From a checkpoint of a small self-supervised image encoder: 8.97M parameters.
Rows from block 4 of a small self-supervised image encoder, named by matrix and row number. Rows with one number belong to one neuron. Each number is 500 + 40 x the weight over its row's rms, rounded and kept within 0 to 999. All counts start at 0. Numbers have three digits each.
After each neuron's rows are labels from the 100 images, of 14848, where the neuron reaches its largest size: "top examples" is what is common among them; "place" is the part of the image that holds the peak. Only what is clearly more common there than usual is listed. The data: photos with spoken descriptions (Open Images, Localized Narratives). In brackets: how many of the 100, against the usual share in percent.
# gate: MLP gate (model.blocks.4.mlp.gate.weight, 512x192), inputs 0-95
# fc1: MLP up (model.blocks.4.mlp.fc1.weight, 512x192), inputs 0-95
# fc2: MLP down (model.blocks.4.mlp.fc2.weight, 192x512, transposed), outputs 0-95

gate.53:511483474487452504557534487542499526538441485500454588446508446553458561479513482457524439531506445497441541491426595572484473540563502495468486476555476497532472556519538515513497483470482491466520578495488496501454485451475512488564486576430489447415473559392445493488511532471524516445
fc1.53:489524547550521480445553482512518576494507390506478493600587506523484542524511495442425494480550541474448439592511452527513505462454474549458537521453476499478523500487463543465500571435477384520515505453545489483555467513476533565515519417498511556542491496580538508459554470611455514519
fc2.53:554539488534506460509525500556465451453508516466468458470506484438524502451418493522429484590521494577498450443539494521503456452564622453493441512546513485539579488492525539535477539501419473589522510482524541491575587473457435457458456484461488524489521510505460528513503555472562498540
top examples: text has "sky" (53 vs 25.1); text has "water" (27 vs 8.2)
place: top centre (28 vs 9.4)

gate.29:490457451514531532563481369540511524502457522554424508480471468509541501548488413517465465607510465500534490536480528539580561530549515485424549495470493510477504507520534525584591541466513517522435592527487512481476542437524525482527425528424555518482458584522482471503533536455509539545
fc1.29:489510500554516498523533539438493445424505516537554493507475573464480457540431478548504564469479510549496448501564446460480463377499516469530506535518569503481527507491514515469486505568497532495405393475521526463508541541502514485479493498526483608557539531527537419469512524515522435525
fc2.29:396498474472521495528499547516477466475516488514509542485499423564424495495527458477521544503546502517471511450463490549482454517523396500501456559482443504524533474456430507472508558456483484503577517499478449546469433464379509495499521489497476454496498562498490503473535461482421458475
top examples: text has "sky" (51 vs 25.1); text has "water" (25 vs 8.2)
place: top right (33 vs 14.1)

gate.398:487439469486526613562453481539519570519492514510447583519452601508537500592453446495527516503438499434436500505518490494480498438426534456513497550548505496526457511484567495567527515475484536538523506444473499567587491484516492507503421480453558509457519524498541523552466473495506487455
fc1.398:511517478493461509532536527540482496573519436540486510552553490545476546509463490519523596488554477513552456569492553526527478444479589536466556508526541426451487486527582556507537544513434464440503553499505525533562522459434528563520469507505501465480484496499481503470527492509494549446
fc2.398:485517547492506425506547509533520497521492477542553480529486465480490523464532515422474492452506478540554494553475510509517535517554521513479447422468515521419521494518519516458400489568505439413497530534515563453496508508516509499489601506601444430479496568477468473550513510505515540405
top examples: text has "sky" (52 vs 25.1)
place: top right (95 vs 14.1)

gate.14:525486523432551491482518411506501519478486518506448461548505491443484508499506507534434490558505494518497516549492500486507665512467576493482498537492460502450425489553481467548550525464457471542424535504501529537527505485516484509559493492494430625523489563544506540447486523491528498493
fc1.14:514559481433467487564527532546504494482566470531499538524552486499493522462505508538521584520535481495531507548493578532472500447476628523438527469526560447443477503526509558527494543507415457458486521512551537554511548488470522535504489533503519481511441463473464510486486547501524551441
fc2.14:459449518496499469513492436533456492512527536474549449516483488433503494535493495552395525505534474551502474462547480490460555463497535417545501503474552519495549457453508515541520510503479484541450519506499534525571559485515449498492413506473502530556473563524610521434520535461512519559
top examples: text has "sky" (52 vs 25.1)
place: bottom centre (25 vs 9.4)

gate.149:544411483505543501516477515453504526521410452524412532487504523509498481520461521563548493502464525448480502449492500515485457486471519474516508473536457472520413454399453492532551509403528529536518481569524455452589467483511447515514554519462491500531557485488514437458567497483438479499
fc1.149:522562429484555479502509492478487490456557580518528483513484574444530465481523484491453444552494526532468462544542473463500459487534461494541489550469518562550520524546517445436456530523504506549427499431523475504382532525511449446495475482509461509508525542532541506521487455505523493482
fc2.149:452482540531402567485500446543511541479493466454495476516510520491452502500485547438461583457494494543613519528455515487496534530539470497467440503531482470469552555564568488467557435581497444476471481492405534496429492490478556542502459486498490533468470536532450540512445497522516475502
top examples: text has "sky" (53 vs 25.1); text has "buildings" (29 vs 11.3)
place: top left (49 vs 14.1)

gate.81:545462517515480506512450388514523466431497448439510463540498454472516475563544506485446443479472532407506437544467504518590572526483443458498554507482461490488542556517523451512555478529588510498530568546459571430500502495542493466512451546482533471450469534517476457493482530494406489571
fc1.81:490491486538548513431460514426520482504508555498553479487450521440520468543481486487503518532473516555528502448579457458523484458456453445553489496493513494543477522486451472451490469564532566567432443484475487490484513522564449437470521479505467547570544482514553503519564468498474433571
fc2.81:567479487518505495523502412558518438394522466469527498524487405500451476468499459432480488455488509506475502488475496550541529500496423470434484493562431578460473536462513475543557489547510525534531555462525506506517435464575422493558533509474484410444492491496454487471445540531539473523
top examples: text has "sky" (53 vs 25.1)
place: top left (36 vs 14.1)

gate.196:543437469527479516449431501505496488474488542389462486555522514514496473473534462518464390545519518471449485497496523481486554493451492513431566509481466509528473473355445528522440477421468491574516588504495478523476480478499512502499531521519418484561493516477485557551523483540442473504
fc1.196:453507424543529425470488443483496523481489528550531469493469534472519463555513538500495508479462521516532505519545434466523480501490510411603484524472465541513551527560537468425489444522573528520545434493440497463492501508531499421476466490477593480492525485559499500409493421478467490580
fc2.196:485473523466443521516538499502465485452486522522481566450501474504504549550489507432511393571489512499432458443448488528591532478499442517501424533530517554498517537434570533491441384452513488449528552483499508511512506573403464501542525517466522501461532551488519535496481470522516518532
top examples: text has "sky" (67 vs 25.1)
place: top left (39 vs 14.1); top centre (30 vs 9.4)

gate.198:444555470490477415445524512450501486447510441520508506447482508536468510494463486552483556439532575529585483495561440481466473454445564492490493551448557467451528523505523504413527447536481479510560468451505525499531509525450521519513554468452503514473507469518448519533502567572474553502
fc1.198:507414506546540574475424493523519442448435588478527540496450445478512523497488552451510478507421519464471546450488495501448508603554506515474540486563476496534420473500462550551501489483472508503478496471530473503441560524612492490480499505434520477497482546501564504522433461460497454473
fc2.198:459486503523505379472448521497515486474531501525481522513478540463550525551440494517480514491574514483540462537500519499469461479461518488493495540510458506461519560460412464462531505411533485508562464508438509479549487453405433511485486522490490577487503509473495524496450530553503577527
top examples: text has "grass" (40 vs 10.2); text has "plants" (30 vs 10)
place: bottom right (39 vs 14.1)