A small self-supervised image encoder, trained from scratch.
Model: 8.97M parameters, 32-pixel images, arch pvt, norm rmsnorm, patch size [2, 2], depths [3, 6, 3].
Training: adamw at rate 0.001, 8000 steps.
Data: trained on photos with spoken descriptions (Open Images, Localized Narratives), 203450 training examples, 20.1 epochs.
Rows from block 2, named by matrix and row number. Each number is 128 + 24 x the weight over its row's rms, rounded and kept within 0 to 255. All counts start at 0. After the name is the row's rms in percent of the matrix's.
# dw: MLP depthwise 3x3 conv (model.blocks.2.mlp.dw.weight, 256x1x3x3), a 3x3 kernel
dw.19 076 [125 132 116 170  85 162 119 138 119]
dw.20 088 [149 139 125 182 113 134 145 160 117]
dw.21 083 [124  96 127 115 186 120 126 105 130]
dw.22 084 [149 132  65 124 130 107 144 124 123]
dw.23 059 [120 149 151 146  82 162 120 139 148]
dw.24 082 [105  92 128 110 168  97 133 108 136]
dw.25 094 [134 167 143 109 162 167 125 112 139]
dw.26 090 [107 141 128  65 116 128 118 109 129]
dw.27 103 [126 123 125 118 197 127 123 143 127]
dw.28 087 [118 109 112 101  85 108 100 102 117]
dw.29 092 [105 109 126  97 113 115  95  88 114]
dw.30 104 [111  76 109 135  99 106 130 109 122]
dw.31 093 [137 132 124 141 126 103 126  69 101]
dw.32 076 [139 163 140 185 122 125 143 126 117]
dw.33 132 [130 154 140 149 182 141 135 157 134]
dw.34 083 [130 168 134 162  79 129 130 130 130]
dw.35 130 [121 101 121  90 101 107 118  87 127]
dw.36 118 [109 105 113 114  80  99 129 108 109]
dw.37 089 [160 153 135 150 137 102 116  94  96]
dw.38 076 [125 126 122 147 190 152 127 141 117]
dw.39 080 [116 117 126 103  73 137 138 161 125]
dw.40 083 [142 156 135 131 159 133 113  74 120]
dw.41 098 [126 116 116 118 163 132 137 187 136]
dw.42 143 [105 104 104 111 103 114  95 106 100]
dw.43 082 [134 117 135 143 118 164  80  96 123]
dw.44 074 [110  97 119  77 154 120 111 127 142]
dw.45 095 [145 139 130 175 173 147 137 119 117]
dw.46 127 [105 101 113 101 106 103 107 105  99]
dw.47 088 [ 76 135 124 174 124 124 112 130 133]
dw.48 106 [119 129 134 122 174 150 119 172 149]
dw.49 110 [109 119 108 110 102 106 110  81 111]
dw.50 127 [121 109 121  96  81 102 125  99 129]
dw.51 086 [123 138 130 124  59 116 125 137 129]
dw.52 102 [125 173 124 132 182 123 128 144 124]
dw.53 093 [158 149 137 160 121 153 155 157 150]
dw.54 083 [128 118 127 119 198 120 126 123 125]
dw.55 150 [135 156 137 157 175 156 123 147 134]
dw.56 139 [122 115 123 104  72 102 123 110 115]
dw.57 126 [129 111 124 129  67 134 127  95 128]
dw.58 132 [140 149 138 159 178 143 139 153 129]
dw.59 071 [100 190 120 136 138 119 133 116 135]
dw.60 065 [103  91 110  92 139  94 115 128 120]
dw.61 104 [143 141 141 133 124 144 115  69 102]
dw.62 083 [107 134 133 101 137 177  98 109 142]
dw.63 083 [130 136 121 122 161  83 130  88 110]
dw.64 094 [147 162 137 165  88 143 143 141 125]
dw.65 076 [139 117 119 172 175 104 138 131 125]
dw.66 104 [123  97  98 110  81 109 139 114 122]
dw.67 089 [122 128 126 149 121  60 125 135 124]
dw.68 081 [138 196 133 126 131 123 131 110 133]
dw.69 111 [107 104 110 100 116  93 109 106 100]
dw.70 092 [119 106 112  96 168 101 115 104 112]
dw.71 094 [127 129 129 120  58 128 130 141 126]
dw.72 079 [139 160 150 135 142 131 117  75 110]
dw.73 080 [132 138 136 181 109 147 122  90 134]
dw.74 084 [125 120 123 164  90 176 129 121 125]
dw.75 084 [130 110 107 145 123  77 142 151  99]
dw.76 076 [141 132 136 184  91 147 129 135 133]
dw.77 171 [145 140 146 167 168 160 136 137 141]
dw.78 076 [119 110 112 142  88 161 124 153  97]
dw.79 080 [144 120  97 145 107  76 141 118 113]
dw.80 139 [142 155 154 152 137 160 151 152 156]
dw.81 076 [128  83 123 124 120 131 156 170 150]
dw.82 069 [124 132 123 145  73 150 122 164 124]
dw.83 145 [119 100 125 104  84 103 116  97 122]
dw.84 083 [127 181 138 134 118 173 121 139 131]
dw.85 128 [128 119 125  97  81 113 120  89 114]
dw.86 070 [113 105 117 109 104 110  86  94 114]
dw.87 073 [122 144 113 128  64 110 137 135 133]
dw.88 096 [113 117 125 134 194 129 118 110 126]
dw.89 087 [122  75 125 149  96 105 120 114 132]
dw.90 080 [132 108 121 164  91 130 152  90 121]
dw.91 080 [131 111 128 161  91 171 130 149 138]
dw.92 082 [133 180 159 156 130 110 143 113 129]
dw.93 078 [134 117 119 117 181  90 146 122 115]
dw.94 066 [118 109 121 101 181  99 117 118 115]
dw.95 093 [131 114 126  91 185 114 131 116 125]
dw.96 167 [118  98 110 106 105  99 105  97 107]
dw.97 152 [133 105 130 109  70 106 123 108 136]
dw.98 070 [136 119 144 128 153 145 135 172 172]
dw.99 088 [110  79 128 106  95 107 121 111 115]
dw.100 091 [134 153 138 165 118 178 136 146 127]
dw.101 108 [118 104 101 116 108 104 102  88 108]
dw.102 089 [124  84 123 104 159  95 135 106 120]
dw.103 147 [116 100 117 103  87  96 121 104 114]
dw.104 118 [113  96 119 104  93 109  98 101 118]
dw.105 090 [117 133 118 145 127 177 116 174 124]
dw.106 132 [155 155 144 148 133 161 159 148 153]
dw.107 184 [142 150 146 156 166 156 142 150 149]
dw.108 102 [117 111 100 116 117  73 105 137 117]
dw.109 081 [136 134 140 140  76 172 138 131 134]
dw.110 094 [134 175 146 150 151 168 129 136 122]
dw.111 121 [128 136 127 153 154 148 128 185 142]
dw.112 077 [145 168 138 162  86 121 131 143 129]
dw.113 150 [144 156 131 158 154 167 146 152 142]
dw.114 149 [116 100 107 113  83 103 114 109 110]
dw.115 080 [114 104 113 112  86 109 138  89 114]
dw.116 077 [127 109 127 121 196 114 131 130 128]
dw.117 112 [112 119 110 107  95 110 111  84 107]
dw.118 085 [115 111 138 154 160 147  89 101 109]
dw.119 091 [127 116 106 122 149 188 130 119 110]
dw.120 138 [141 169 135 154 162 152 135 157 136]
dw.121 074 [139 138 131  72  95 125 146 147 127]
dw.122 126 [132 144 126 135 191 133 137 156 131]
dw.123 074 [147 161 128 143 129  89 141  92 105]
dw.124 088 [128  99 120 146  86 169 130 150 128]
dw.125 110 [128 124 129 120  64  96 131 127 126]
dw.126 112 [115 149 136 145 180 155 125 155 131]