config.toml
arch = "pvt"
model = "self-supervised image encoder"
dataset = "photos with spoken descriptions (Open Images, Localized Narratives)"
train_examples = 203450
image_size = 32
crop_scale_min = 0.2
horizontal_flip = true
color_jitter = 0.6
method = "simclr"
norm = "rmsnorm"
norm_position = "post"
activation = "swiglu"
mlp_ratio = 2.67
head_dim = 64
fused_qkv = false
qk_norm = false
parallel_block = false
inner_norm = false
patch_size = [2, 2]
depths = [3, 6, 3]
widths = [96, 192, 384]
projector_hidden = 512
projector_out = 128
projector_hidden_layers = 1
temperature = 0.1
init = "orthogonal"
residual_init = "zero_last"
optimizer = "adamw"
lr = 0.001
beta1 = 0.9
beta2 = 0.99
eps = 1e-10
grad_clip = 1.0
adaptive_grad_clip = 0.05
ema_decay = 0.999
steps = 8000
batch_size = 512
epochs = 20.1
lr_schedule = "cosine"
final_lr_fraction = 0
warmup_steps = 400
weight_decay = 0.3
Rows from block 6 of a small self-supervised image encoder, named by matrix and row number. Rows with one number belong to one neuron. Each number is 500 + 40 x the weight over its row's rms, rounded and kept within 0 to 999. All counts start at 0. Numbers have three digits each.
Before each neuron's rows are labels from the 100 images, of 14848, where the neuron reaches its largest size: "strongest on" is what is common among them. Only what is clearly more common there than usual is listed. The data: photos with spoken descriptions (Open Images, Localized Narratives). In brackets: how many of the 100.
# gate: MLP gate (model.blocks.6.mlp.gate.weight, 512x192), inputs 0-63
# fc1: MLP up (model.blocks.6.mlp.fc1.weight, 512x192), inputs 0-63
# fc2: MLP down (model.blocks.6.mlp.fc2.weight, 192x512, transposed), outputs 0-63

strongest on: text has "sky" (70)
gate.372:450454485517502519497417521500509464571512485457521503489525479540498511512566472532534498496465513449505557461509551524496524531465418502532524496443451521529496487440497486547493503492517492
fc1.372:419498450562514482460453564486495483532516539531565463507518512511474474520578491510561481458516499507527608439573524476497527545455470550530494476468457518496508484509410539529508510479498483
fc2.372:451516555493506460566495452461510545514519403535513533475516467468491495520443467445429542487513509586566484475531486536521485492501547476404496498492550468469519523489482503495479538461487526

strongest on: text has "sky" (56)
gate.376:575510503507443481559519480491547512521504504529570539562498533488434501510533493459516601427519471458452525563504531532463450414490451484545482532585525562471469482501530517465557588510451531
fc1.376:584502484536495451530538484459504493524509524514556526557490522472464485472516558494487525535498574473467501542542454459479449427474515386598561556570554492566472546541550463453557532577470515
fc2.376:516579486467523535519502523541506509553577460516479425456506440499510448454489564477502482498475498591516470521523473564535444520495535529495554444477529456471490556569548493485501493504516504

strongest on: text has "sky" (62)
gate.241:540472486501430480539509478541537483617513479417537527489515522504547531499443419481466508481528437481449484497544586518502550473545544503428510501562539478472525503496541571495485520481467495
fc1.241:472470505521504471511512519472507542478459482503534495583477499485353488533556534493478564511464498495530426478498466497550444431520435491448502570468569440490527470434543489507513554439474499
fc2.241:491543502516571541451545533541501478526533476584455507469485537528542449468490475537520486507504528472450589521522452476474526569482465553505492477397486501498521509499450565495502462548551513

strongest on: text has "sky" (58)
gate.322:546470507532470485595493539550542493507481492515478501455484456496565533498478465534483485563500420470505477499469607515498548491536525482542547488515543507563499544493523504521527490517532520
fc1.322:518465558503508501489485480460456455462474464507534490492483427439467525524535610413483486512423456505517474453478465486492526460492488429502536575495517468492496478464520481511407442492512511
fc2.322:514509549453445541552433462541486499480475546457460548454545395524460569510478535490527492533519434506596550460526583592487555504529514512474500415514472455529399492547493518562520488500462512

strongest on: text has "sky" (66)
gate.108:548504425498498542602489494529535478465438565499411533577532478449404503469545477492518506570507458471506530495550524468468536417455483476434569481472518501470481543451472524536502523435494481
fc1.108:498490434560494574536488511524555442551486543512472481528530525465501485446508527516554545495495483502574464446545502451482479471468487509473533489467529433481460473477466608588563490475515558
fc2.108:510508468535509558551571498541539517531485565472481569541484516499481459508506486508563495432464479511511492450557503474470493535547503504474523500474498447488490443487420560577471532452472488

strongest on: text has "sky" (69)
gate.408:502491449447445457498567465557559541570472473541508548587535473551425535471502501481554545517532474435442484547495568530534501474497545515435494553581553496497454511539599556438524509494433479
fc1.408:507513542541494476538577498516564505482499472509507516517542502464463551505482461492509612531574550553528455532535440516531514395485513440485547479497595484460519531486599559491564545481469491
fc2.408:443530517513505490498530471455524504471478483581462551572452497559499479483556464480564566434503546450504500501476500438524577507500521542513522547455490522460480484531518490477492530509504508

strongest on: text has "sky" (73)
gate.125:549456432521500508544491491481489431494455523462535517468562467530464496482574576473512477503437466452532497491469540495550461511498404457501513508508371527490497534472514505535520517458499480
fc1.125:470549485517411469504547497503467484522535496500536513482517514548426514549499528476493554464507482492532474513495530511451511431550560493514509499527603526505524473521575531435506525556478508
fc2.125:501551504446516502559544523449503494423483498517474560434451535531561539510457479532532496520530501529460499480485504456522501494528544514456379520523485574468555540501525505497451467514530534

strongest on: text has "sky" (75)
gate.0:468514516509476489592491522548571526485465521527421533502533437515506582538524432488446522502510449499492547504504644533491516504480464486456512503479476425480484567530481491496546522453513507
fc1.0:485459481486530595507432457522546454501457497475539538463476487514508525572448549450506484511457434503574514482576505535509446523537516510486472516483494486497472521427479496557515472507565595
fc2.0:542512535485441522504501481531454462519455494470499513441520446487456540507470559488519472533539436463554589466531580573494449518516468463556494436511511508528388461524521498544539487473440510

strongest on: text has "sky" (54)
gate.252:480469415586497487483499533529528505465461519482456495476506499560519503552497434470481479482501466521551493526540520505553475495520487492544528451510422564521492544485535467532559540523506536
fc1.252:438499488499519540450500457475515443444498478429529533508496450537515534463472470478452465487430550549519448491493454469448485523482554523473425467516504510503541541471480444470427454439525475
fc2.252:506554516478505565499517548492487485560573505585506499511500532502518511486479450539455489457522512461485551536471479466480518536455452528576470468475534537457496528517498495448474475457526503

strongest on: text has "sky" (60)
gate.56:517535410481513575498503520515597430513494581508522525483484569481525451493559550453570490456482482510558481428532518445526521526450511481464518500456503449479453498435511506577487436506494521
fc1.56:459529566510512477488503496432552510473537510551497503432493561445596497443415450440512555497513539534592488522519437499483509531495522584549433502452489458467504500530423540453563506480565514
fc2.56:525499462427511529528526520560587502477496578443430509508481489445515485540517547471598477430485475432510468444504488485482555472488454460489441476459517461508473506452543497600492500527489515

strongest on: text has "wall" (45)
gate.24:516464483494465414463489526563477493477515461490462474493538498524477530462521497512499433492510480442484512523500539524469527561569475514486474466472444551506532447437503475497469506497486423
fc1.24:500477562456522536524523479567511438415468442461394510481487444446513593516493458481539487474537477470447531482554531449467579501522492500498472409531496538471483481474516501557523488522453467
fc2.24:563497466444519532514533466541528481588517529488548469504485438501544478468525499485425519445541474528482441511474463511550489547551477463481492512471516473521460500510564487497534497523461518

strongest on: text has "wall" (48)
gate.271:435506504457473574510527570549514485465482508454478480493509489513459559499561503546540460475472515532555481433576511424533539557489489482428503443483535450490530477494536565531410492554427523
fc1.271:465468429522504484496489493457496440486494650439477567482528480512474516531478515619496490487530528501470472497534476479525479487443479481436530451488528518475506501468514579511445484456473528
fc2.271:531460494542514550486544488546490441487450512414512519526491533482453487522494570443550476446438508408457461441530510471495490479469533448462468519481487521506477489491536514567470485505458476

strongest on: text has "wall" (41)
gate.368:477476470410538486497505494449495493503465497468485506511472488507529480460500525490506442539533580524493500512427295448550523536498566541451514448585465506493459506519460514545537503489508476
fc1.368:525465521492481502509473448539512541539485497519460536540491421564504548542492417494554473597505490433583620495523534565494527462490502451484570527498495472435459480445571449496480474486537519
fc2.368:562546535480482499538467515531517535497539542520501504465503465458551539502425513442523446513490440521506624497552570540504467532509475499468521426462512487509432539509568568518509530508456519

strongest on: text has "wall" (48); text has "sitting" (34)
gate.496:486480502513472510513495477529578545469487561447464492526479550429517512511521443459480474487480444494478512501557438415518607512479504470417519453453525452497460493483479594551449415465504535
fc1.496:524534489405506462540531496549558577528501499497451485516552505508508517480506476470493500455538476507469528562512486527494505549451522604444505488441493472471507515555446580502512544462468474
fc2.496:513504552486470481502487570490465436505502550399520513546498471485430488445502605558502493518510517535537444462514488526548416404434475459448413550519529509539542473436537480493439517459435495