Rows from block 6 of a small self-supervised image encoder, named by matrix and row number. Rows with one number belong to one neuron. Each number is 128 + 24 x the weight over its row's rms, rounded and kept within 0 to 255. All counts start at 0. Numbers have three digits each.
After each neuron's rows are labels from the 100 images, of 14848, where the neuron reaches its largest size: "colour at peak" is the nearest of a few named colours to the mean colour under the peak. Only what is clearly more common there than usual is listed. The data: photos with spoken descriptions (Open Images, Localized Narratives).
# gate: MLP gate (model.blocks.6.mlp.gate.weight, 512x192), inputs 0-63
# fc1: MLP up (model.blocks.6.mlp.fc1.weight, 512x192), inputs 0-63
# fc2: MLP down (model.blocks.6.mlp.fc2.weight, 192x512, transposed), outputs 0-63

gate.245:084120114151129120088162122123130099143121132121120110135138187125155088131104198154140131119140153133118136136127105139146152115108118125123126155139103139157119093118071150180097095154148153
fc1.245:089136113143152129126158118152158134136123155109125117149115211142154124164117175140182129086148163140111134148128085110146136133109104131132125145141124172136101124119144141198096132160125136
fc2.245:131141130154130127113139155133136087130141118122119123090134176101146094134130145152086147091120149119084152108157114100144147125115137114131087133099075154104113140118113178138116121146139164
colour at peak: brown

gate.452:094132163137160122138130130119134146199105090139090106131124129098138134124125115161147151132138137121136145124110096147132137094125164129103145140173147100098074098179136118135159128092150141
fc1.452:121143114119163160094134098099157141146157114084133112107136113096138140142102116162105131101159144180163113083152066128155107125096102122136126096117127116112117162163115138142157132115145146
fc2.452:155127106099097145148172136133164149091109161116115149114098118132133128104176123079133079146139126126092099132114148110139126150173133143076134155142141233122160135119161130138106115156110121
colour at peak: black

gate.434:128120118097131108149130168134117137149092138128096125133128149078151132103133203130122126178134136128172097110120107102119144144135156103145116134099131087133143106122134133130132159113096113
fc1.434:102108145145105079131163122171146132173105121128121141176148098119073160117156163108113187156146129110133117169108150143128135078119187106130131163158110103119110121125128144098137140115115100
fc2.434:140107154130134120153109104151187121126108133139074111125127114149182137125161110118158142143116128060097121141102138149110217115150150135151132128097085118129132141080131124161159161089135114
colour at peak: black

gate.319:147104155113091075137127101145126136111114137122164142169123123107085131135149095112113188139136139086101150183113172127118156081133178141115174152143133141137122094119131129077153123123105111
fc1.319:132132127145127186097090128101099121131144139140147132102124098118136132127079137124139114137097098169131150073160108144176075148115110146153072092118146116137088138129156121139099111150151179
fc2.319:105132112128114112142146127154115097132102119120119113100151147154134117116122179156166122136131137102154143134111141144094175126115143112163135105142114116143141100136122114146126140159139097
colour at peak: white; pink

gate.477:126087112130107094108121125141120118105119114075176155157119120122072119117138115104091133134099117150084130123158143146099125116142143096106103165164100154146113120076151153108106150130105105
fc1.477:136171131092126113162170145149154124126144083167114152118162106143143153113083141141132182125182131158162107142142116148144101097133143116107145105139157109117127132151166164131150174130096131
fc2.477:145146133146137141100122152083133150167159130143143095108154158122148127116096131154165174113141152171169115147161092112119093100091139124173154102097161091124164132163164139122152148137122129
colour at peak: white

gate.507:107119126115146154143119103144154162133147134133154122106108166151153145190145110085172130119112146116120122138119051099152156129131123146134146087132162168098092133106179146120161133125129155
fc1.507:137183095084116096151146136144115181126148143128118096127155164144174131105145111117098099094155122167105123149128151137127127170122110135109121073116120122131147097167093167124114182096073102
fc2.507:117136155146136111097160193132136126111127138051112115167126144070122112113137150151120136106146114141151095092162108121140141080086145069122105124125128113107124087101147133152087125156131133
colour at peak: brown

gate.20:137130139126153153098144110122127116178088144103093151130139085116128148109106127126144106186106161131122149113127072089125169110136149074119144134181124155137083145153159106122091086117154131
fc1.20:096120099117125149128094140149144134103134136102116096078118132128168119159104143098127109104111099146157149116165157161125099198148102161136111063085090067132132144136090127158139125143131136
fc2.20:144111096117124166091121135137121147130130152098150120111074111097167140132113122113146099167088098140134173111127155134121106152132111093146159095167139109158091122132164097141111082149140156
colour at peak: black

gate.479:133124127181197108130114124125158143102151119150137118136109143121114143110150107107120134121113109157112130113133076084101104128172144153135086125151090158122116170130042155138116141133157115
fc1.479:128143130126165127163145161151184162099150110151084110112152167104144162077154167089123130086151110152117110143140107097117119162160162162136099100121091125133139128160076159160124177108125100
fc2.479:071129095174106130118140146120136128101092136164127170102132127121143106175139127115088112115131133149145076100143128139149135155125134093145116161109144117112163132114168098094098098109150118
colour at peak: black

gate.266:137130128101113120127171111140119160198104107106125132164157094173066149098124135136125126164154120116099141161123134131129137110115162110104126139201139125101072115158142142121108142101102104
fc1.266:088149125120132118093135157108114153158119130119101099104135115129140115131103157117127106135132155179129142093142088147177118170101094099119093090141110139143136133196154105127100117113123132
fc2.266:130143115135125170108124137138117130104147183112107066094123093069154121090104149149126092120152104198148159109143121153142094175132085122149123097145119137143135119161143112125113113158121146
colour at peak: black

gate.494:159137106145153170151127092130129122129141119092159125157132158104146124130167132111111135094126127180148099135101098117163085129140085174143125106121103096130097188142074132182148123115106123
fc1.494:095120131125128082114143133149135136096120135146091092124136164115114142133116146155134148099130155119113136127165136122079147159136162106124108121105134162124116120141101117115140146112166122
fc2.494:130149092115129170117128169091132113143127135119155145103123153112148110175135138124099118156082129178129081118142131112129107122139163129136126151129135145146141179151158098107086098117112138
colour at peak: black

gate.31:110118127130130112141115152135140154119118078130128145128106109141125129124119092140123145113145113139089120144140198153139147122113142127120144111136147097140125128151091131110141124106128149
fc1.31:134091152143125149130105099145134099103100137109109152120119081112124148153106172102133130155089108112169118108112118146144147121128135115102116133120091134149109128071139097155102103129148156
fc2.31:097139130153178104103156136097166140130135096166093123173111136145137120114142086121146167101151185099092110144121084099121136110109120158141135171111112133111169154136094125105148135121156105
colour at peak: pink

gate.274:113135097105127119138126172123154128148143125087149136102134136137139154108144157120126108143089103130189131115191120114098131146123147106147159092126126120164147146141103132152102097106122118
fc1.274:099126103137148076141128120137137150173144100110098089169107180151131104104141126138136146153147154121113167145142099119078154132121151118149140129149111111121107082157059124099153156107157127
fc2.274:113111107182121116169133109139121143134119134117131112138136134134116139087118106117151168115155136148124145170147152142115125145144139175131137120111105140116150124169111143094185152116089136
colour at peak: pink; white